config.yaml
arch: "shufflenet_v2"
model: "multi-label image tagger"
dataset: "photos of arthropod specimens (BIOSCAN-5M)"
train_examples: 195000
image_size: 64
crop_scale_min: 1
horizontal_flip: true
rotation_deg: 5
color_jitter: 0.2
norm: "batchnorm"
activation: "mish"
padding_mode: "reflect"
depths: [2, 2, 6, 2]
kernel_size: 5
stem: "deep"
widths: [160, 320, 640, 1280]
num_labels: 120
mixing: "mixup"
init: "torch_default"
optimizer: "adamw"
lr: 0.0027
beta1: 0.9
beta2: 0.95
eps: 1e-08
grad_clip: 3.0
ema_decay: 0.995
steps: 10200
batch_size: 512
epochs: 26.8
lr_schedule: "cosine"
final_lr_fraction: 0.01
warmup_steps: 300
weight_decay: 0.2
Rows from block 7 of a small multi-label image tagger, named by matrix and row number. Rows with one number belong to one channel. Each number is 500 + 25 x the weight over its row's rms, rounded and kept within 0 to 999. All counts start at 0. Numbers have three digits each. After the name is the row's rms in percent of the matrix's.
Before each channel's rows are labels from the 100 images, of 14848, where the channel reaches its highest value: "top examples" is what is common among them. Only what is clearly more common there than usual is listed. The data: photos of arthropod specimens (BIOSCAN-5M). In brackets: how many of the 100, against the usual share in percent.
# p10: first pointwise conv (model.blocks.7.p1.0.weight, 320x320x1x1), inputs 54-107
# p20: second pointwise conv (model.blocks.7.p2.0.weight, 320x320x1x1, transposed), outputs 54-107

top examples: order Hemiptera (67 vs 11.3); family Aleyrodidae (31 vs 1.1)
p10.316 093:512484470503510491507519478521496449494497478509532515474513547503487490511487494478474466485541475562520512477546534449479499464446480513484476505504502462485533
p20.316 107:491482514502497491545510518492508519489474519501511495526610484523494532482494501490510513496512483537532531501499510442502508480513507535482474512521524509511463

top examples: order Coleoptera (73 vs 16.8); family Throscidae (34 vs 0.8)
p10.148 096:521543515516494493508520492516458500517471541509517511447530494527554527542503460506528506510453511477510494518496527505480498510490520516535525491553510553523506
p20.148 100:517476524507456516541474476462506493469499525488504524527485535448535504468442502499518454499534534487511464501515470494506525498497526501505511503437491488517513

top examples: order Araneae (30 vs 1.7); class Arachnida (30 vs 4)
p10.134 095:493501500507478511467542538506493428535484520523484504488498512531542522496492440499513515454552476482510515501488445475503511512526529488456559521488488497474478
p20.134 101:505486490508485526506521498493512528521533490503523510490490517513467507513508473549497477502505534469507490496476496485541521496519514520510532470493492485489497

top examples: order Lepidoptera (29 vs 7.3)
p10.309 104:499517530511485487523469502510473526510506488514499468454520528442498507491500526481471511509519523480500470529516486554494530462508513457514500491521511509521487
p20.309 095:482443458495504509509552487500479544533523528519461523526474474468535474490525460510510480536511504519502526468473486447522496463493517518530520472478533508534520

top examples: order Lepidoptera (48 vs 7.3)
p10.46 101:521452511462469515508504501497486471474501478465520556474530472471481546461483544490459445473517473509506474535492527454496477487460472510519492534466474486511482
p20.46 093:463469498558495471504522509521499463493498523506479482491500518503527493525492494510489492485507528493454492553476493550518476547524506511478518482506508532479504

top examples: order Hymenoptera (45 vs 20.4); family Figitidae (25 vs 1.3)
p10.23 095:508506500530481496542474485503495481512514556507504521485506504504529490519443429457485491479485492513515455463528476466470544517496511492542516493497501502487503
p20.23 102:451516522495460517506471545524497431487510498475508503484474537538527499528538481496480504509481487486485530470490479512479459471478517460505497482488464489499513

top examples: order Hymenoptera (53 vs 20.4)
p10.236 100:492484514533475478496514468489488495484496503464512486504497478512534519475453465468471479475479460516491507475502460469437476499465529499515490520522489533512437
p20.236 092:494480498485517522510503472483461519504503527530525465504503477494510489517471487507552485549512471461457507545485547542483489537501498537486487522513459536435499

top examples: order Diptera (65 vs 30.7); family Cecidomyiidae (31 vs 1.3)
p10.81 102:514500510518520487475497544496521492524542497473529480510511506466492535534416496472484467532512504532515496481530529464509496494487486496556495522533465502527488
p20.81 085:479489465502500533506505541495459479456469500470507543488420498483484498481500541502500548510477502518477525512500514538519508543504541532505491529544512497558512

top examples: order Araneae (27 vs 1.7); class Arachnida (27 vs 4)
p10.62 090:496534548502520484483523495504459505484454515509501520472531468516492507518511500517497446463522478484483467501498527482450463520461527480485507510487501500493493
p20.62 088:451537509538499527551512512488502496455477500533484451513486480499597518471499502478497484457520486504497480485495529554474488490484512524498547531504447528456480

top examples: order Lepidoptera (28 vs 7.3)
p10.266 101:493452484493488491459504504463498448479503489426498547498503482485486537487409501448481481465501483520501471483516535482492487495481540469494501516498522516501473
p20.266 089:483515516511461491511500489489509482474481492505510496519499506509537492498486511514506508482482490479485477544512521537483499506505516494493498531488509505492471

top examples: order Hemiptera (38 vs 11.3)
p10.31 103:491534492532525490480539539523489501455475461529476530485509492494453531475513488518485509478499498520491539478471511515521511492518487483464532525490532434475530
p20.31 098:521494484506495511469474514497503511500470532483553487484512498512506515500529474496499488474516522486482493470507441428509510514491531516465513478477506421460538

top examples: order Lepidoptera (29 vs 7.3); order Hemiptera (28 vs 11.3)
p10.85 107:494502541450498513522427486514485454467520495510511505464515516480496500501486495436522507468464455484493452512499533506491466478483483499530479496486489489500504
p20.85 094:485495501513496475531525498510495540514520522499441529573532494431495469528458451480526512525493480514514484544507489487536523510496530488528496471498502545441509

top examples: order Coleoptera (50 vs 16.8)
p10.136 100:514495504525464444464512513524468503515508549519500540491546487476495475502479522486480533491478514509485478537513498551522488502532523479534499508521518517515529
p20.136 104:508489511511513484484509513522499504523479504527455544486512492467494505501500484497481481520532520515493480499539472506520531462497515549543535484503493510492522

top examples: order Diptera (65 vs 30.7)
p10.298 098:492490467493508503498484484500493517512480474475504460492525499507467495479526502525496502486518532471483519462513538485491501448524526541448488440541534511503488
p20.298 111:504499503482510511535495522480459514500492476535516475503486461516506462473451500489478510519550506508491472502515493479503468467508478549519470490497519511486513

top examples: order Hemiptera (32 vs 11.3)
p10.270 097:476496476505495487542532492500516491445529508534473493495487490518481532524504490531487539451518486486507479464524517500476508476513496453481501503472493509490474
p20.270 091:463486500515508510511476492545507525478495507516500497504478465501531489483484501542497534468486525518481550496549465515522507472538531540475477473526525524518506

top examples: order Hemiptera (33 vs 11.3)
p10.142 103:490504468483514493495475484509500529551508452449478509502468452506537486476511480489460479509513523480491470505527497488491478479460459414435522495489486531488454
p20.142 087:515519448453484504481506554440487515492484545519455481512534505474475501457470523498491501492512472497524484467508509508521517481498496483496502506482450526520532

top examples: order Diptera (64 vs 30.7)
p10.131 096:527494527499500507478482489499477560532522488463529469495545512502496474494478510525541503508434475538451494506483504507513501497485533502457473524527521502478486
p20.131 097:550509515481492511494517454544501501477528482530489514501500508480507521518515502468477507501496481518464489522515506499487506466484489480476484522537494466522484

top examples: class Arachnida (33 vs 4)
p10.192 104:461512490505513499515510479529477472466536522462460566462499481464505486518490492469491498498532535469488476486512534540487521481522486471502482532495485489523501
p20.192 092:513450472457505518481474480520498472522496464457520497482471510516485486497561490448527525564536491565463511470489556508503497474509480515503495499513495473516527

top examples: order Hemiptera (42 vs 11.3); family Aleyrodidae (27 vs 1.1)
p10.172 108:495425476504500495533496523529508470470540496511484487509493464535529534502449470412498518494540545487521466477549507477476509504517508459482499515522503529547505
p20.172 098:482498502518504517471520510480534499503490523500510524522507479531515522481496520528521488480522508494464499554502567526486526510525476498492479519513528485499500

top examples: order Coleoptera (48 vs 16.8)
p10.89 106:495518504534514493523472480462519451456509497469498473493489504470491535467498486500493475491497467513530488498498486475492509505464466525491460490496477409467470
p20.89 101:525494503512511503471508461529494496483515490523485522484510494491493518540504459550482474548449513471476502469505472535488520503481491458554506452455475463467479

top examples: order Araneae (31 vs 1.7); class Arachnida (31 vs 4)
p10.233 100:494512527428544463504511516476428543498426528488518460499503482539426523476513508505478472498480506500490498472476509500502504491476504515512490508516488519516461
p20.233 100:491499479516518571531510497524477522468483527530538523525505484540544509510493512490506497482543510510509516498443445489470478482494501570515518467501497504508531

top examples: order Coleoptera (61 vs 16.8); family Coccinellidae (44 vs 1.2)
p10.173 098:453500477445537522494483496502493506469517510493476522502479491500501538495491483481467478500517509494479472469499501472486537497471471508513533509505506538514523
p20.173 097:551533467473514516483493495530491534463475497479504493488505513518486546506526468456521527490517511488546527473482505501516519444496500531492487521531475500463511

top examples: class Arachnida (34 vs 4); order Trombidiformes (32 vs 1.5); family Anystidae (25 vs 0.5)
p10.220 094:503529493487518516525552480534459473473533513527507513429538469509541505513485459521507464505486530430495482523513557516488496507505528458514475517523486531536464
p20.220 090:479461535520465504528477528492513497505493479549450505546494514461537494541417519530501413510498550477500475499520469476549495490523509491510526498454466521496489

top examples: order Araneae (31 vs 1.7); class Arachnida (31 vs 4)
p10.158 107:491540518484531459491503500499477505505504490479474505487466447526489482535521477495489507490496483504491504499492515500489479474507480477499495479480491531496517
p20.158 117:514469481473499513497518509481510501514455503512474497517503472483480485487478506480515497516466482500502504502524531472491493520467474491539499510527485489503498

top examples: order Diptera (66 vs 30.7)
p10.160 102:463493515481540515494464498505535456453511509510487458517515459505486515483467508506511517498515488532494459509518503490471507524474493484464455483509527491506486
p20.160 108:521496492478494515490507484501514480513520522501504473527497480494483450494499506479509506474529547465481481514458485519530502506452533522485537476502489506499486

top examples: order Coleoptera (47 vs 16.8)
p10.1 098:509538476504535517469496506470499514499483500480524455493502530510520507470518473534517489537454501485494533500449505470500490486477475565478522467525504500498455
p20.1 105:479514477485458500463452510485496471526490466473482522504505540485520532525492462506457527525496427475518481529474498516550546465452466420461453554446485482492429

top examples: class Collembola (69 vs 1.9); order Entomobryomorpha (60 vs 1.4); family Entomobryidae (52 vs 1.2)
p10.39 098:518441451504500478512506520513498493477495479489536478498468514491444510493512510472467497478479526492488448520504513509466472473492474491454491509484541546547479
p20.39 095:483564483488467545508494487513485508496472528505489530476512532521531520494532517512498489484523512532480490490512514480545504459517488498494477462485493532536502

top examples: order Lepidoptera (43 vs 7.3)
p10.269 101:521530539489492471480499488504485527492460514488506477472530496505467482498498496520488497459484558470497522495508501493473485469490532464524515531509486493529478
p20.269 099:482493504524504517493491552475489545484490474510553513489498542521520491512496502493463527503508479552467533460522480484525479501559473486470511465479477510502550

top examples: family Mycetophilidae (28 vs 1.1)
p10.69 094:515479477568475496464466504500551531512501490463507503524456477447469493485472466495484496487480508505501477520472505486478456506488513484448501511493521487524525
p20.69 100:483519512442504449512467492493512474522498517527523460467491523517477508499531521531480486545533462458456540486520485519483503453531499489498482473493500497470509

top examples: order Hymenoptera (70 vs 20.4)
p10.312 103:499507524509522474511512483476521462524509499502491467485468499500515511488453486519504470502476445500502521508489493495490476510491501511497492474503525523497522
p20.312 104:514488501520470500470496468505504480519514546497479505503508487468480497530525493531518457459462493465546478516470486531500513515442511518534471462484498542560453

top examples: order Lepidoptera (41 vs 7.3)
p10.168 104:524513495495505469476444525510496520446482499564504487512443507515515516519507468490493451497470522486486493513483462491515499493531524475533548515537513505533498
p20.168 111:493493431487501475523510449513504524526478470484489496480542493472572475539498478492497502495495507511477533499531459532473521491463507504515568479466483462528502

top examples: order Hymenoptera (57 vs 20.4)
p10.215 097:538487455544508453490511498472539461505530483500526493506496481538484469505504485529478524504533502490479514492490526463488470460485477524484539538466531492478489
p20.215 106:487536494506467519544503480506493506479501544470523491506497512505511517481533475511513495503478499463460507509438510521474492519525483517508499520507486482470493

top examples: order Diptera (75 vs 30.7)
p10.205 100:468547493499525510488527516527510480466499462517477487494498465541512503512464472521484476519536525522503478511560524494474523502531504480501495540502464505525517
p20.205 097:476514540521497501491513472472483445455515498446499527492498484541523502500475523516491500527545462531477510499510507509484514532530449473546501506502525489489464

top examples: order Coleoptera (72 vs 16.8); family Curculionidae (25 vs 1.4)
p10.5 098:503491505531541482464470485491516487440439495528519487535533498482526518543503517498479465530512494508446464470476521486472488480497524542480517517542524490502519
p20.5 097:464547464499544547544516507484489474510496520479456500488495533524492489447528501550496484473531525492547497500488494467522452497486488543476526448509465486509506

top examples: order Hemiptera (45 vs 11.3)
p10.122 095:490523450503472472503501517497486509530457525504474509504527508482517519509511471487515502510499501495498479532454491532497477482528514481500518517531545539504502
p20.122 108:486497506507519513479559515510508552531517520479472480503526497434519537482521542477539456540506471512519493499485519491521539483525543515466508494511498490536507

top examples: class Collembola (37 vs 1.9); order Entomobryomorpha (25 vs 1.4)
p10.227 100:456515503505538508473554515536478484455542474545471525502494498523479523498504479509498514489497503480493518456510514510500512491510481494498543516491488522495513
p20.227 097:510547532448518494520508463546503489507538465528465460464479475519471503462479513452518487499504535519496536494487510501495496486500483505510470498550503551488481

top examples: order Diptera (61 vs 30.7)
p10.101 104:517484498525493472492499457496541547505537505460502506515570497460510504530498492510515473508472491512501508529511530478512525511445522551450451489530503511488505
p20.101 092:492501492509502526483470532508497508511493521533508470460475494483479503497488507516467482517515482465503494482436511541489509514476540515538447487434470504491519

top examples: order Hemiptera (35 vs 11.3)
p10.274 100:468485479490502470524491455523520507499484459480447509492482477500468551500480495479479492510506450485497473481493524474460512482486478487514493519482532505487476
p20.274 107:517535517489474480485507507500451534501526481484500506502507500493501503511494440495527500467507481513512470489428478479516503503526517488485479472452497484466491

top examples: order: Hemiptera (49 vs 11.3); family Aleyrodidae (43 vs 1.1); class Arachnida (39 vs 4); order Trombidiformes (37 vs 1.5)
p10.82 081:522486502502539506518540517496498505488501465468503526482483508502580491490499507511480478520486507483469503504522521470513504481428499499472508548484464477517509
p20.82 084:497480508523545490518467529444534481515506462511493509508525521495500549479438504490512477484480545481485500511538474470508501499524475474496559496480472514486463