From a checkpoint of a small multi-label image tagger: 195000 training examples.
Rows from block 3, named by matrix and row number. Rows with one number belong to one channel. Each number is 128 + 32 x the weight over its row's rms, rounded and kept within 0 to 255. All counts start at 0. Numbers have three digits each. After the name is the row's rms in percent of the matrix's.
# p10: first pointwise conv (model.blocks.3.p1.0.weight, 160x160x1x1), inputs 0-53
# p20: second pointwise conv (model.blocks.3.p2.0.weight, 160x160x1x1, transposed), outputs 0-53
p10.14 099:047104152182160089171141178158165179137097152126168166113110167101138132116103203133104143127114107059160080156105158167128133118095152109123137088102088154151132
p10.16 093:096121113183113101054114123141109123083105184144148112106189165071091188106124152204027116155144078108132145117127129128161162126111159144150118103110088144083157
p10.17 103:149085169093142105124158112120141160119133171131159143114159130110151100156123189140126128134123127099134060152141115100152127054156113075134132056150069090110128
p10.20 099:094123147143142075152134125107114087052075200155140120136124129122151131130100139126091147179155173138096134158128107133088128115118119166083134060155118027080120
p10.21 100:084147116137158156124153106144136058117111032153171134174123163141096121113124074113117164154120132149179135057095112121168128144099062097082166123129118107150091
p10.22 098:148112158122164105175093190132232147132085141161101156140174115142089097126186148132132189180078182110137074150118095114158102134089123125152111100136118105091145
p10.23 102:150130156125141102128124145087163133102177147171084182167171098143071113083126150157114138136118158116072082128076075160124123083117134141100116074141073086117140
p10.24 100:116104155159139094081171096160083128095118115052181103150102069105179174134115082144121113058171109120158149120143090151123142152116143150138107132127139097034132
p10.25 097:127100128133118119153123132123136111089117177103119107167125122118133163112141148172137149144168126119145109071100092113170159111104153121069124127139056117093151
p10.26 093:161122078125154085129118102146165134103140136085117133099085066097135129187147169120099071092164098138131159162106141123137166191120164095161095144105105141153121
p10.29 099:135162069138111077155108127170096104120078120156115167176128139109114141122126090112129146142103139137112166099127105125159125099121090132101120095167149131121153
p10.30 099:164125153141171173118139085139094085125125164125171064109115108157109156062126132089126130108192092090105149138124112114118157106139088094141141138131059167082099
p10.32 101:169152117130146134122178117179125070113125123135080156144152149128143104159188118162107128141122122097138117144171115065121118153099115114108078105190107117163114
p10.33 097:136084151117088134117148093166111141194103130116120097075144147077130101149160111185119124126115162158085024127134184104154072134092118127130163104156157150128144
p10.34 101:113137123080132136136120135122165133066079061118126116097134112091117123059117103098126175077161101084115168126124155151139112115093095124136070137115061115068152
p10.38 096:128134160153163139127107155079123111089146117164142167163181113185117077155138114116153169141134119103167147099170100169117163134070117144110145165110098160065105
p10.39 098:135131141182091125121128130162121156078065202102086154078108107109162152120110110159117187212120113122082144097183136172089149105143103118101120135083153095063053
p10.40 108:092096116104163116146110195143150140124130104132154112119150175103132151144067147142123112084095120147161074083082149117092081007128135104108126086118096096170107
p10.42 099:155109153117146098098139124046070080119078131140136134160160126199118083142117132078143164180168194130170122126130124142169098101058073163070144147171127154147195
p10.43 103:109156123161156168108158095159074096140122135111136064129141123125069187083144134129154148132121168079118105160091127166095172168104202070126173106174098152119165
p10.46 099:094124136115068137198158101127092124091090055155147163155160126079124088176099103074090127105100118118159151083105078141083091146114082129079146146122134124093075
p10.47 100:138145127155165079023100092116051117133108128131170078153139112124069151090127141102124097094168113094142158121151135032114141179102092145116120160092125094125111
p10.48 097:114140147125145123159135091154045099152116118100143121181144184059110083134136103135101107164085127093142166102144104198072131112099128129058153113116118178074111
p10.50 100:104128115161161094164213131145104166128100142144145108132157095140088147124157153138158133133153112132105078111045217122061103101173047138061162116114147103167077
p10.52 108:116102139070094121134111108141162153137112087128054158107157098073172092082054143142133145143050137113117112121110147129149129095085137066140019116111141143108177
p10.57 099:160097147134092119059086072134092094117078109160131080146168133130090066085083069138082090134123098121108131097135118116104089134106107164173102055094075094059134
p10.59 100:179119148122152108105148131122111146157093104125119103149141090165122155143154112103124154149115171126116133174128142158124101025098091195105136127151142145130133
p10.60 099:097163104136146187140147122159142101163145028147129130158138131134139119147147143167125132120118109141170122100164147031131134102105081112118177092107105128161104
p10.61 105:179118164134144096162129113164120132000116137115097150076137117070109150122140115107116149122072120115104138149140067102154112112130075087132041069152158108132124
p10.62 102:173185117167081135088082066093083119045069098133065110124111080085088167103086063121145148122100130099117141117091110136103163147170167078119140147098118098111102
p10.64 103:140122138107128137080076120137129135156129123162075079131175105124120136107124101204041127066126121115130137129147133096140114094137122139160090014136027129120136
p10.65 098:092038134197131077134107130083168185094115155148115069134134111115103146112129112156180159157178136166117119064143169139098132121154059112152197090045126089123084
p10.67 096:164101126168124111141129113135082158070134121072140135118144075072119195158140138161058122153143108111107185130168116137147185094150122139115145122062092120090101
p10.69 103:133127133075144119088143157075082149148088155126080143131112110135178104100073098148157113141095151153101104107152084118111126181128061133143050144125166124076128
p10.72 101:180104143151099089135126148149220098093143111155094148128166090116126129137135089143100171109158149072129062122187103134131132105091162116149073124121070135097140
p10.74 105:163089141123162133118095109127090074141108120126138103116153164146130049114108112120062150067125117122170133114150137135107105098080099145166118073150054153065126
p10.75 099:103093168104104128175150135144124105093107125170086107117134119128131095094122086175121113136122132127159069101168067058126095190111088097093115101156093094082106
p10.76 098:147115161155104076176105140123155147029103131126093169139106104155172106127104130127163136212143147099083115126097091111166196131127120122088130166092106078113117
p10.77 106:169136126076181130097142111116154125131142101102154165110091126094133131173099128099152150103126153161160113113098151109131060158093182107083115138173148095194145
p10.78 099:132118107112115148160125105208160167121078132108113096134076123072153105156094145132137105121149137089092109161077107118139171182116130064146132149103109148194110
p10.79 098:139157103142146132088163133167113106135103148149068105122124143167130111154132147102137172115164146111148140085156140132219154153144160139098187142093167132124115
p10.80 098:151072126098107056165135114115077162145150153131154163155125159115165086124119158106126092130161172134140153114141125103150076119102090105091109121177107109131146
p10.81 100:151096139160197129157141102143134143105127149134146147121129152136097103098123204128121141130133153103088097165103126105140095180118146116059136147169103110168143
p10.82 102:173062153078166113130154122135141098134133079162043139114151140068142111134035095109097126100123127132152090170083143118178095146135126095163083057128068109115151
p10.84 099:180117130138112107129148148141146104080018106119140095150089082145139144175080112117151181113127116122182103127152082095113126150098050095140150156159131115085086
p10.86 103:075198110154157106079146135137142140134088161125126076144136168127066154076059190181151144154139111081133136103102114116114114132193095110099135125133094058122113
p10.91 098:113160134158170139142099187144166054113118139152148132155145117135083132122175155137076153127098106058127152138148141146164194082092134119134112114025096128083119
p10.92 096:143090145098093124118114142186167141126060110144180087118161142172135156149122126113111174125155171074156173180101161202168116145073137141210122141138136173142190
p10.93 096:190128095102120143143153104137155086123171100095150137128096140138158123177174111082094110121127103129126146115154086148101152194117132151179104178108153172089078
p10.94 105:145040121078154080120137161132143133110111111075138158139030108103127170127089152051173129140152147117093093112113143108098074147119123090157135114119150121121126
p10.98 100:192148116118068152108106158168186067133148060133127153114173168138125092145099145123087161105091113139132129103162119095106084106066094132189110113148092176126121
p10.99 102:062130098154148113128077141133120139144166158129114135140180149129121126110087146162123109112146119106139120093097134150125117105134152118059145118114082099139168
p10.100 102:172104180132131101152132140111158103105103135150106138136117086088163090126062128083157154166102217118097082097093120095130141126099121081101133122148094128150116
p10.101 096:140133133143136130145097123086114115103136114134143142224130097156106070085137085142141135149116151147149100047127086131114131074068169148085149110115124098154122
p20.14 122:145120142126133186153118141132146120137134086111107137131151143125157128187115132127119142130188157166154112163164102187113128158134171134219123157161116148161178
p20.16 102:135128103179098131101110152150182100168051133125154165077148132069150113180142039074133127181110118118109102097130104114106103166077136105104187168118181159136130
p20.17 102:136166104110093137140096147114095152142100084197092090152135107161042181065103120173165118116146118165113111118111150160143115097121072098127103089138127158164127
p20.20 098:077212150113084122137094099107161117112164111143106153111203084094134075161126125138166076114172089068081126076117135124065080146105174120088095150128110147162117
p20.21 095:154122142155158139113160049102144140138124172134086123153107092086119120130154139128114137086148146129086145038119141160206127095137153108066121166156145152184077
p20.22 101:093108140144163137080053092084212114118080119127129100104064083118189182097121141100086174133103100065143129160114163175137147187123142135160159170121155121115114
p20.23 103:078115119108120097095176076139146133222037145137176159130081110114134130143103117128117136157126130124099173097189182132225159106087110176090140179140120108131126
p20.24 101:104137118071120116118105142129115125142098103135161143126136173101092140097124118192148089112104126190115163128106158050168115088094048108079114115136076158111167
p20.25 099:099096129160131160085111114151097133202131093122143055083111136107153108125117141116145102111157121137084082131020126166116076137070105114134147085092147100123114
p20.26 126:148148128119153165124124172160145160179119127146162155120100119138133124183111128184083110092172134117108134181099173185120098167090161135194155124160058168154190
p20.29 113:100107108163122115079112039174164146141139125232104143160075130127107140126114129184148122131139127148131119160135101168117153100089123115154207116102125118147151
p20.30 088:185158124144107086182169174113120059106084085128142090133137148188157122146120127110111121114083116093176177157137112068179122094224115097121136111128124122120140
p20.32 110:117134130161118085060117097118149204080164080099128122094128097072117080106178199113147173133139117167112096129104146156114080196103149125150109141111127035155077
p20.33 102:096085116076149110156152115137111104120110167135121187121088138158142121155148154115045113115049162146141157112124123087125147124158169084107125110155076181057122
p20.34 104:144187121068109108109176116121122185112139104124108119148088065166099133094129083125117106172158152139134117123138116133146121095000121114135134141127122136129089
p20.38 097:080070117133110148080133118082124097081121105099160111132070113102142081111113126124080150124143105110133091158114100147183135139109186120141103111161145103110117
p20.39 106:133146092171054111140146136153205128158091080116122121084116073119101082168158141115127101103162136107132124115147195136195146162112131089126137239117151131138103
p20.40 103:135115128137122136141147143155163149112144114050094145169150085137116090146110180099127132120129122158148050106111076137115116097135166157160101039150157110153103
p20.42 110:138130122105114095175142098122106092118164122075130167139172114221127140172151175134099146107097088089098112101144130113149091138142156104073084091108118142126143
p20.43 091:184169162119170083118096106117151185092139128128111121097136193119095157112068115112085173150076148174106125117188115127103118110129109144139164050125154115118091
p20.46 091:091119168112144142157127140072160151129108146140133110126145129131131150116148092118118143196099106144141093194202143130149200123148108090142223124078118068064125
p20.47 103:160097129150103153164109231118150127162115125101113105105155079128112114122178130110087098106168126129158099117124140162115139190160159156142129159170118144145155
p20.48 098:153118130121125164196126065095154142120159139113159128100196124170162146145139137132142124161134151098177141221153150095134137124134139120187128165088163097074117
p20.50 111:215135098137056120108152138158162126132184119111107115126116087121035149086113128099116184115091170188161136133138147179105160149133161143148123166131137132109123
p20.52 092:119120222094142191179163120128153180136110200097087164182132155103172134130147119086143139189132079150127087105211148177047149077126151133134112120080101088170097
p20.57 092:098130093099134118164100123146118118133105172161183105134125127175124157131120197125131128173102149106167186192160112111173157124201123136153139157129122096102130
p20.59 097:182171106164113103135103134136151087096099061158149166146085152147072080133111092168148129092125123121140129151148172140109070141125139063164091138213136130134217
p20.60 089:144100129100180131160125089043134061128073167149081130121137139109190145146088079154130125084120132084122145088148115155151082073131132111094143139156110151157111
p20.61 105:075123177135140112120121115093132130137141102109143143097152112144161184114131100178062146133121080098136131167152084071086093152177145131149117118147109144103138
p20.62 094:120135154128119153137115122072129122184077211177161134086126122156132157142168064075132090131146164110122169120144205127094147144081211135121121171132107128135107
p20.64 098:114158160117146093110161159211175098100058161168143129124136127134140080118117139069164146199113175100166114170120149101194072151145153135145075125169071111075156
p20.65 094:103115100107165137104144139114087134174124164096151106141145132117138168085121094136125161171116143117178140162109078071143146093124128204157086078136145124095151
p20.67 093:060156118137155198134114116142150128186113185125151118140156173135192133116112099126169097117099169057116083130082187129138113156164131166123133126102122120110123
p20.69 099:143133110155132147109184156139114156135134163099079086127106122139093145104158154058088222149083117182180118140164093160134164055133146145156143099084151081098100
p20.72 094:140122139135141071085097108172163147148119114169185137133127202098053100082096134143106125114115122184066133111163138125157115117106101125125164097205139125128140
p20.74 093:172143177134133151105068129144129106132092129142102115142086176089101095170075117168105042146130087162164016144132135146081088131149145148159091118134096200174135
p20.75 096:107139172156133102146068114133155077136140108123126204133123188133133201127132087195127148068178154199120137126087162126151104141114135169142122143149116127160152
p20.76 092:094118122154165154104117087125160093134151124120170118090118128186135130144120164088159181125088103109091137125146168159182142101140091170149167124097139065109079
p20.77 109:154132191082117127178156168171142202113119118150100122155172122096166145101100117157102127167134210219128184112102080124091115113087125082104157115149118183179174
p20.78 099:138076122148072169126100142171150096092137164134106117150092131097138125089166134074114109142091140142144133097111150143162100043131109105134160155122146030114108
p20.79 111:111113180098131150156160090159064091164051216157115180136168138114172176178144107095098106172045172114142152103142117097146090143118111140136088116132085114109161
p20.80 109:103122140087162125132153123111121112147163133123125092126152143194149132120118126090200099085086134102102117101115194164138135135099117190112141100082140066124126
p20.81 108:135172072174105072140112134108167143108139167122131107114160114114124096126115110071147129122115133090068121076131134098123158111128126121071112127099193130087065
p20.82 101:150132089152115094175137137140146081163154115114140125151145146197158150140193170101106143119103130145122223118145179117185175174150086082113150140099154097135080
p20.84 097:123119156118180161122152102121108088116139117206139137125174116121105160073144105195153074107093162117121168131109158106170134099159104117146122186155100144119171
p20.86 101:167125084126184143127130124105122097104076056113116128132113173164074144113136138164116127094089081183125116114110114063148101119182037075084105073109105155120144
p20.91 100:171199139110132104192173209113117130087146143105134151154208097128129120128172164144104154130143160108143159141138084068131144151138145142133116142134145161108155
p20.92 103:100123135129082138101115059174093128043141087130135121104075117120114124084103155116150106135077111130113137080151132137072104076125172114102112141137124115118084
p20.93 112:096128071134086133158123178110075127105125096132175075144150113106132098132095134077136126139108110125102112112142102068116145182168111144127101124110183131110100
p20.94 096:121068109096135202177182150108087170181129138099103098113190154193131142150153224106089145110127119146151108101114104176087130131159100101107152121129091122153160
p20.98 102:189192078097139217126128141136128126121088132112110125104169161142162103189090103142103119155160094115111078105100149169109121150134201112149188106163147143154139
p20.99 095:077143150088135146132188124117077139191091073151120136096102126123149123123132133149148153156125119153109161135188112126200161112063091124112140142107109094131114
p20.100 097:132131154149109093141184066153139129185118130138074099178127138148131094137152170103141109089162116100131161091166191124178122139160084243138114119121100104159164
p20.101 103:145085174140143160158167133115095160118115143111142088146177120137130137134152148079168124131124174129107092099107184139163139093144092151059140109148177104202112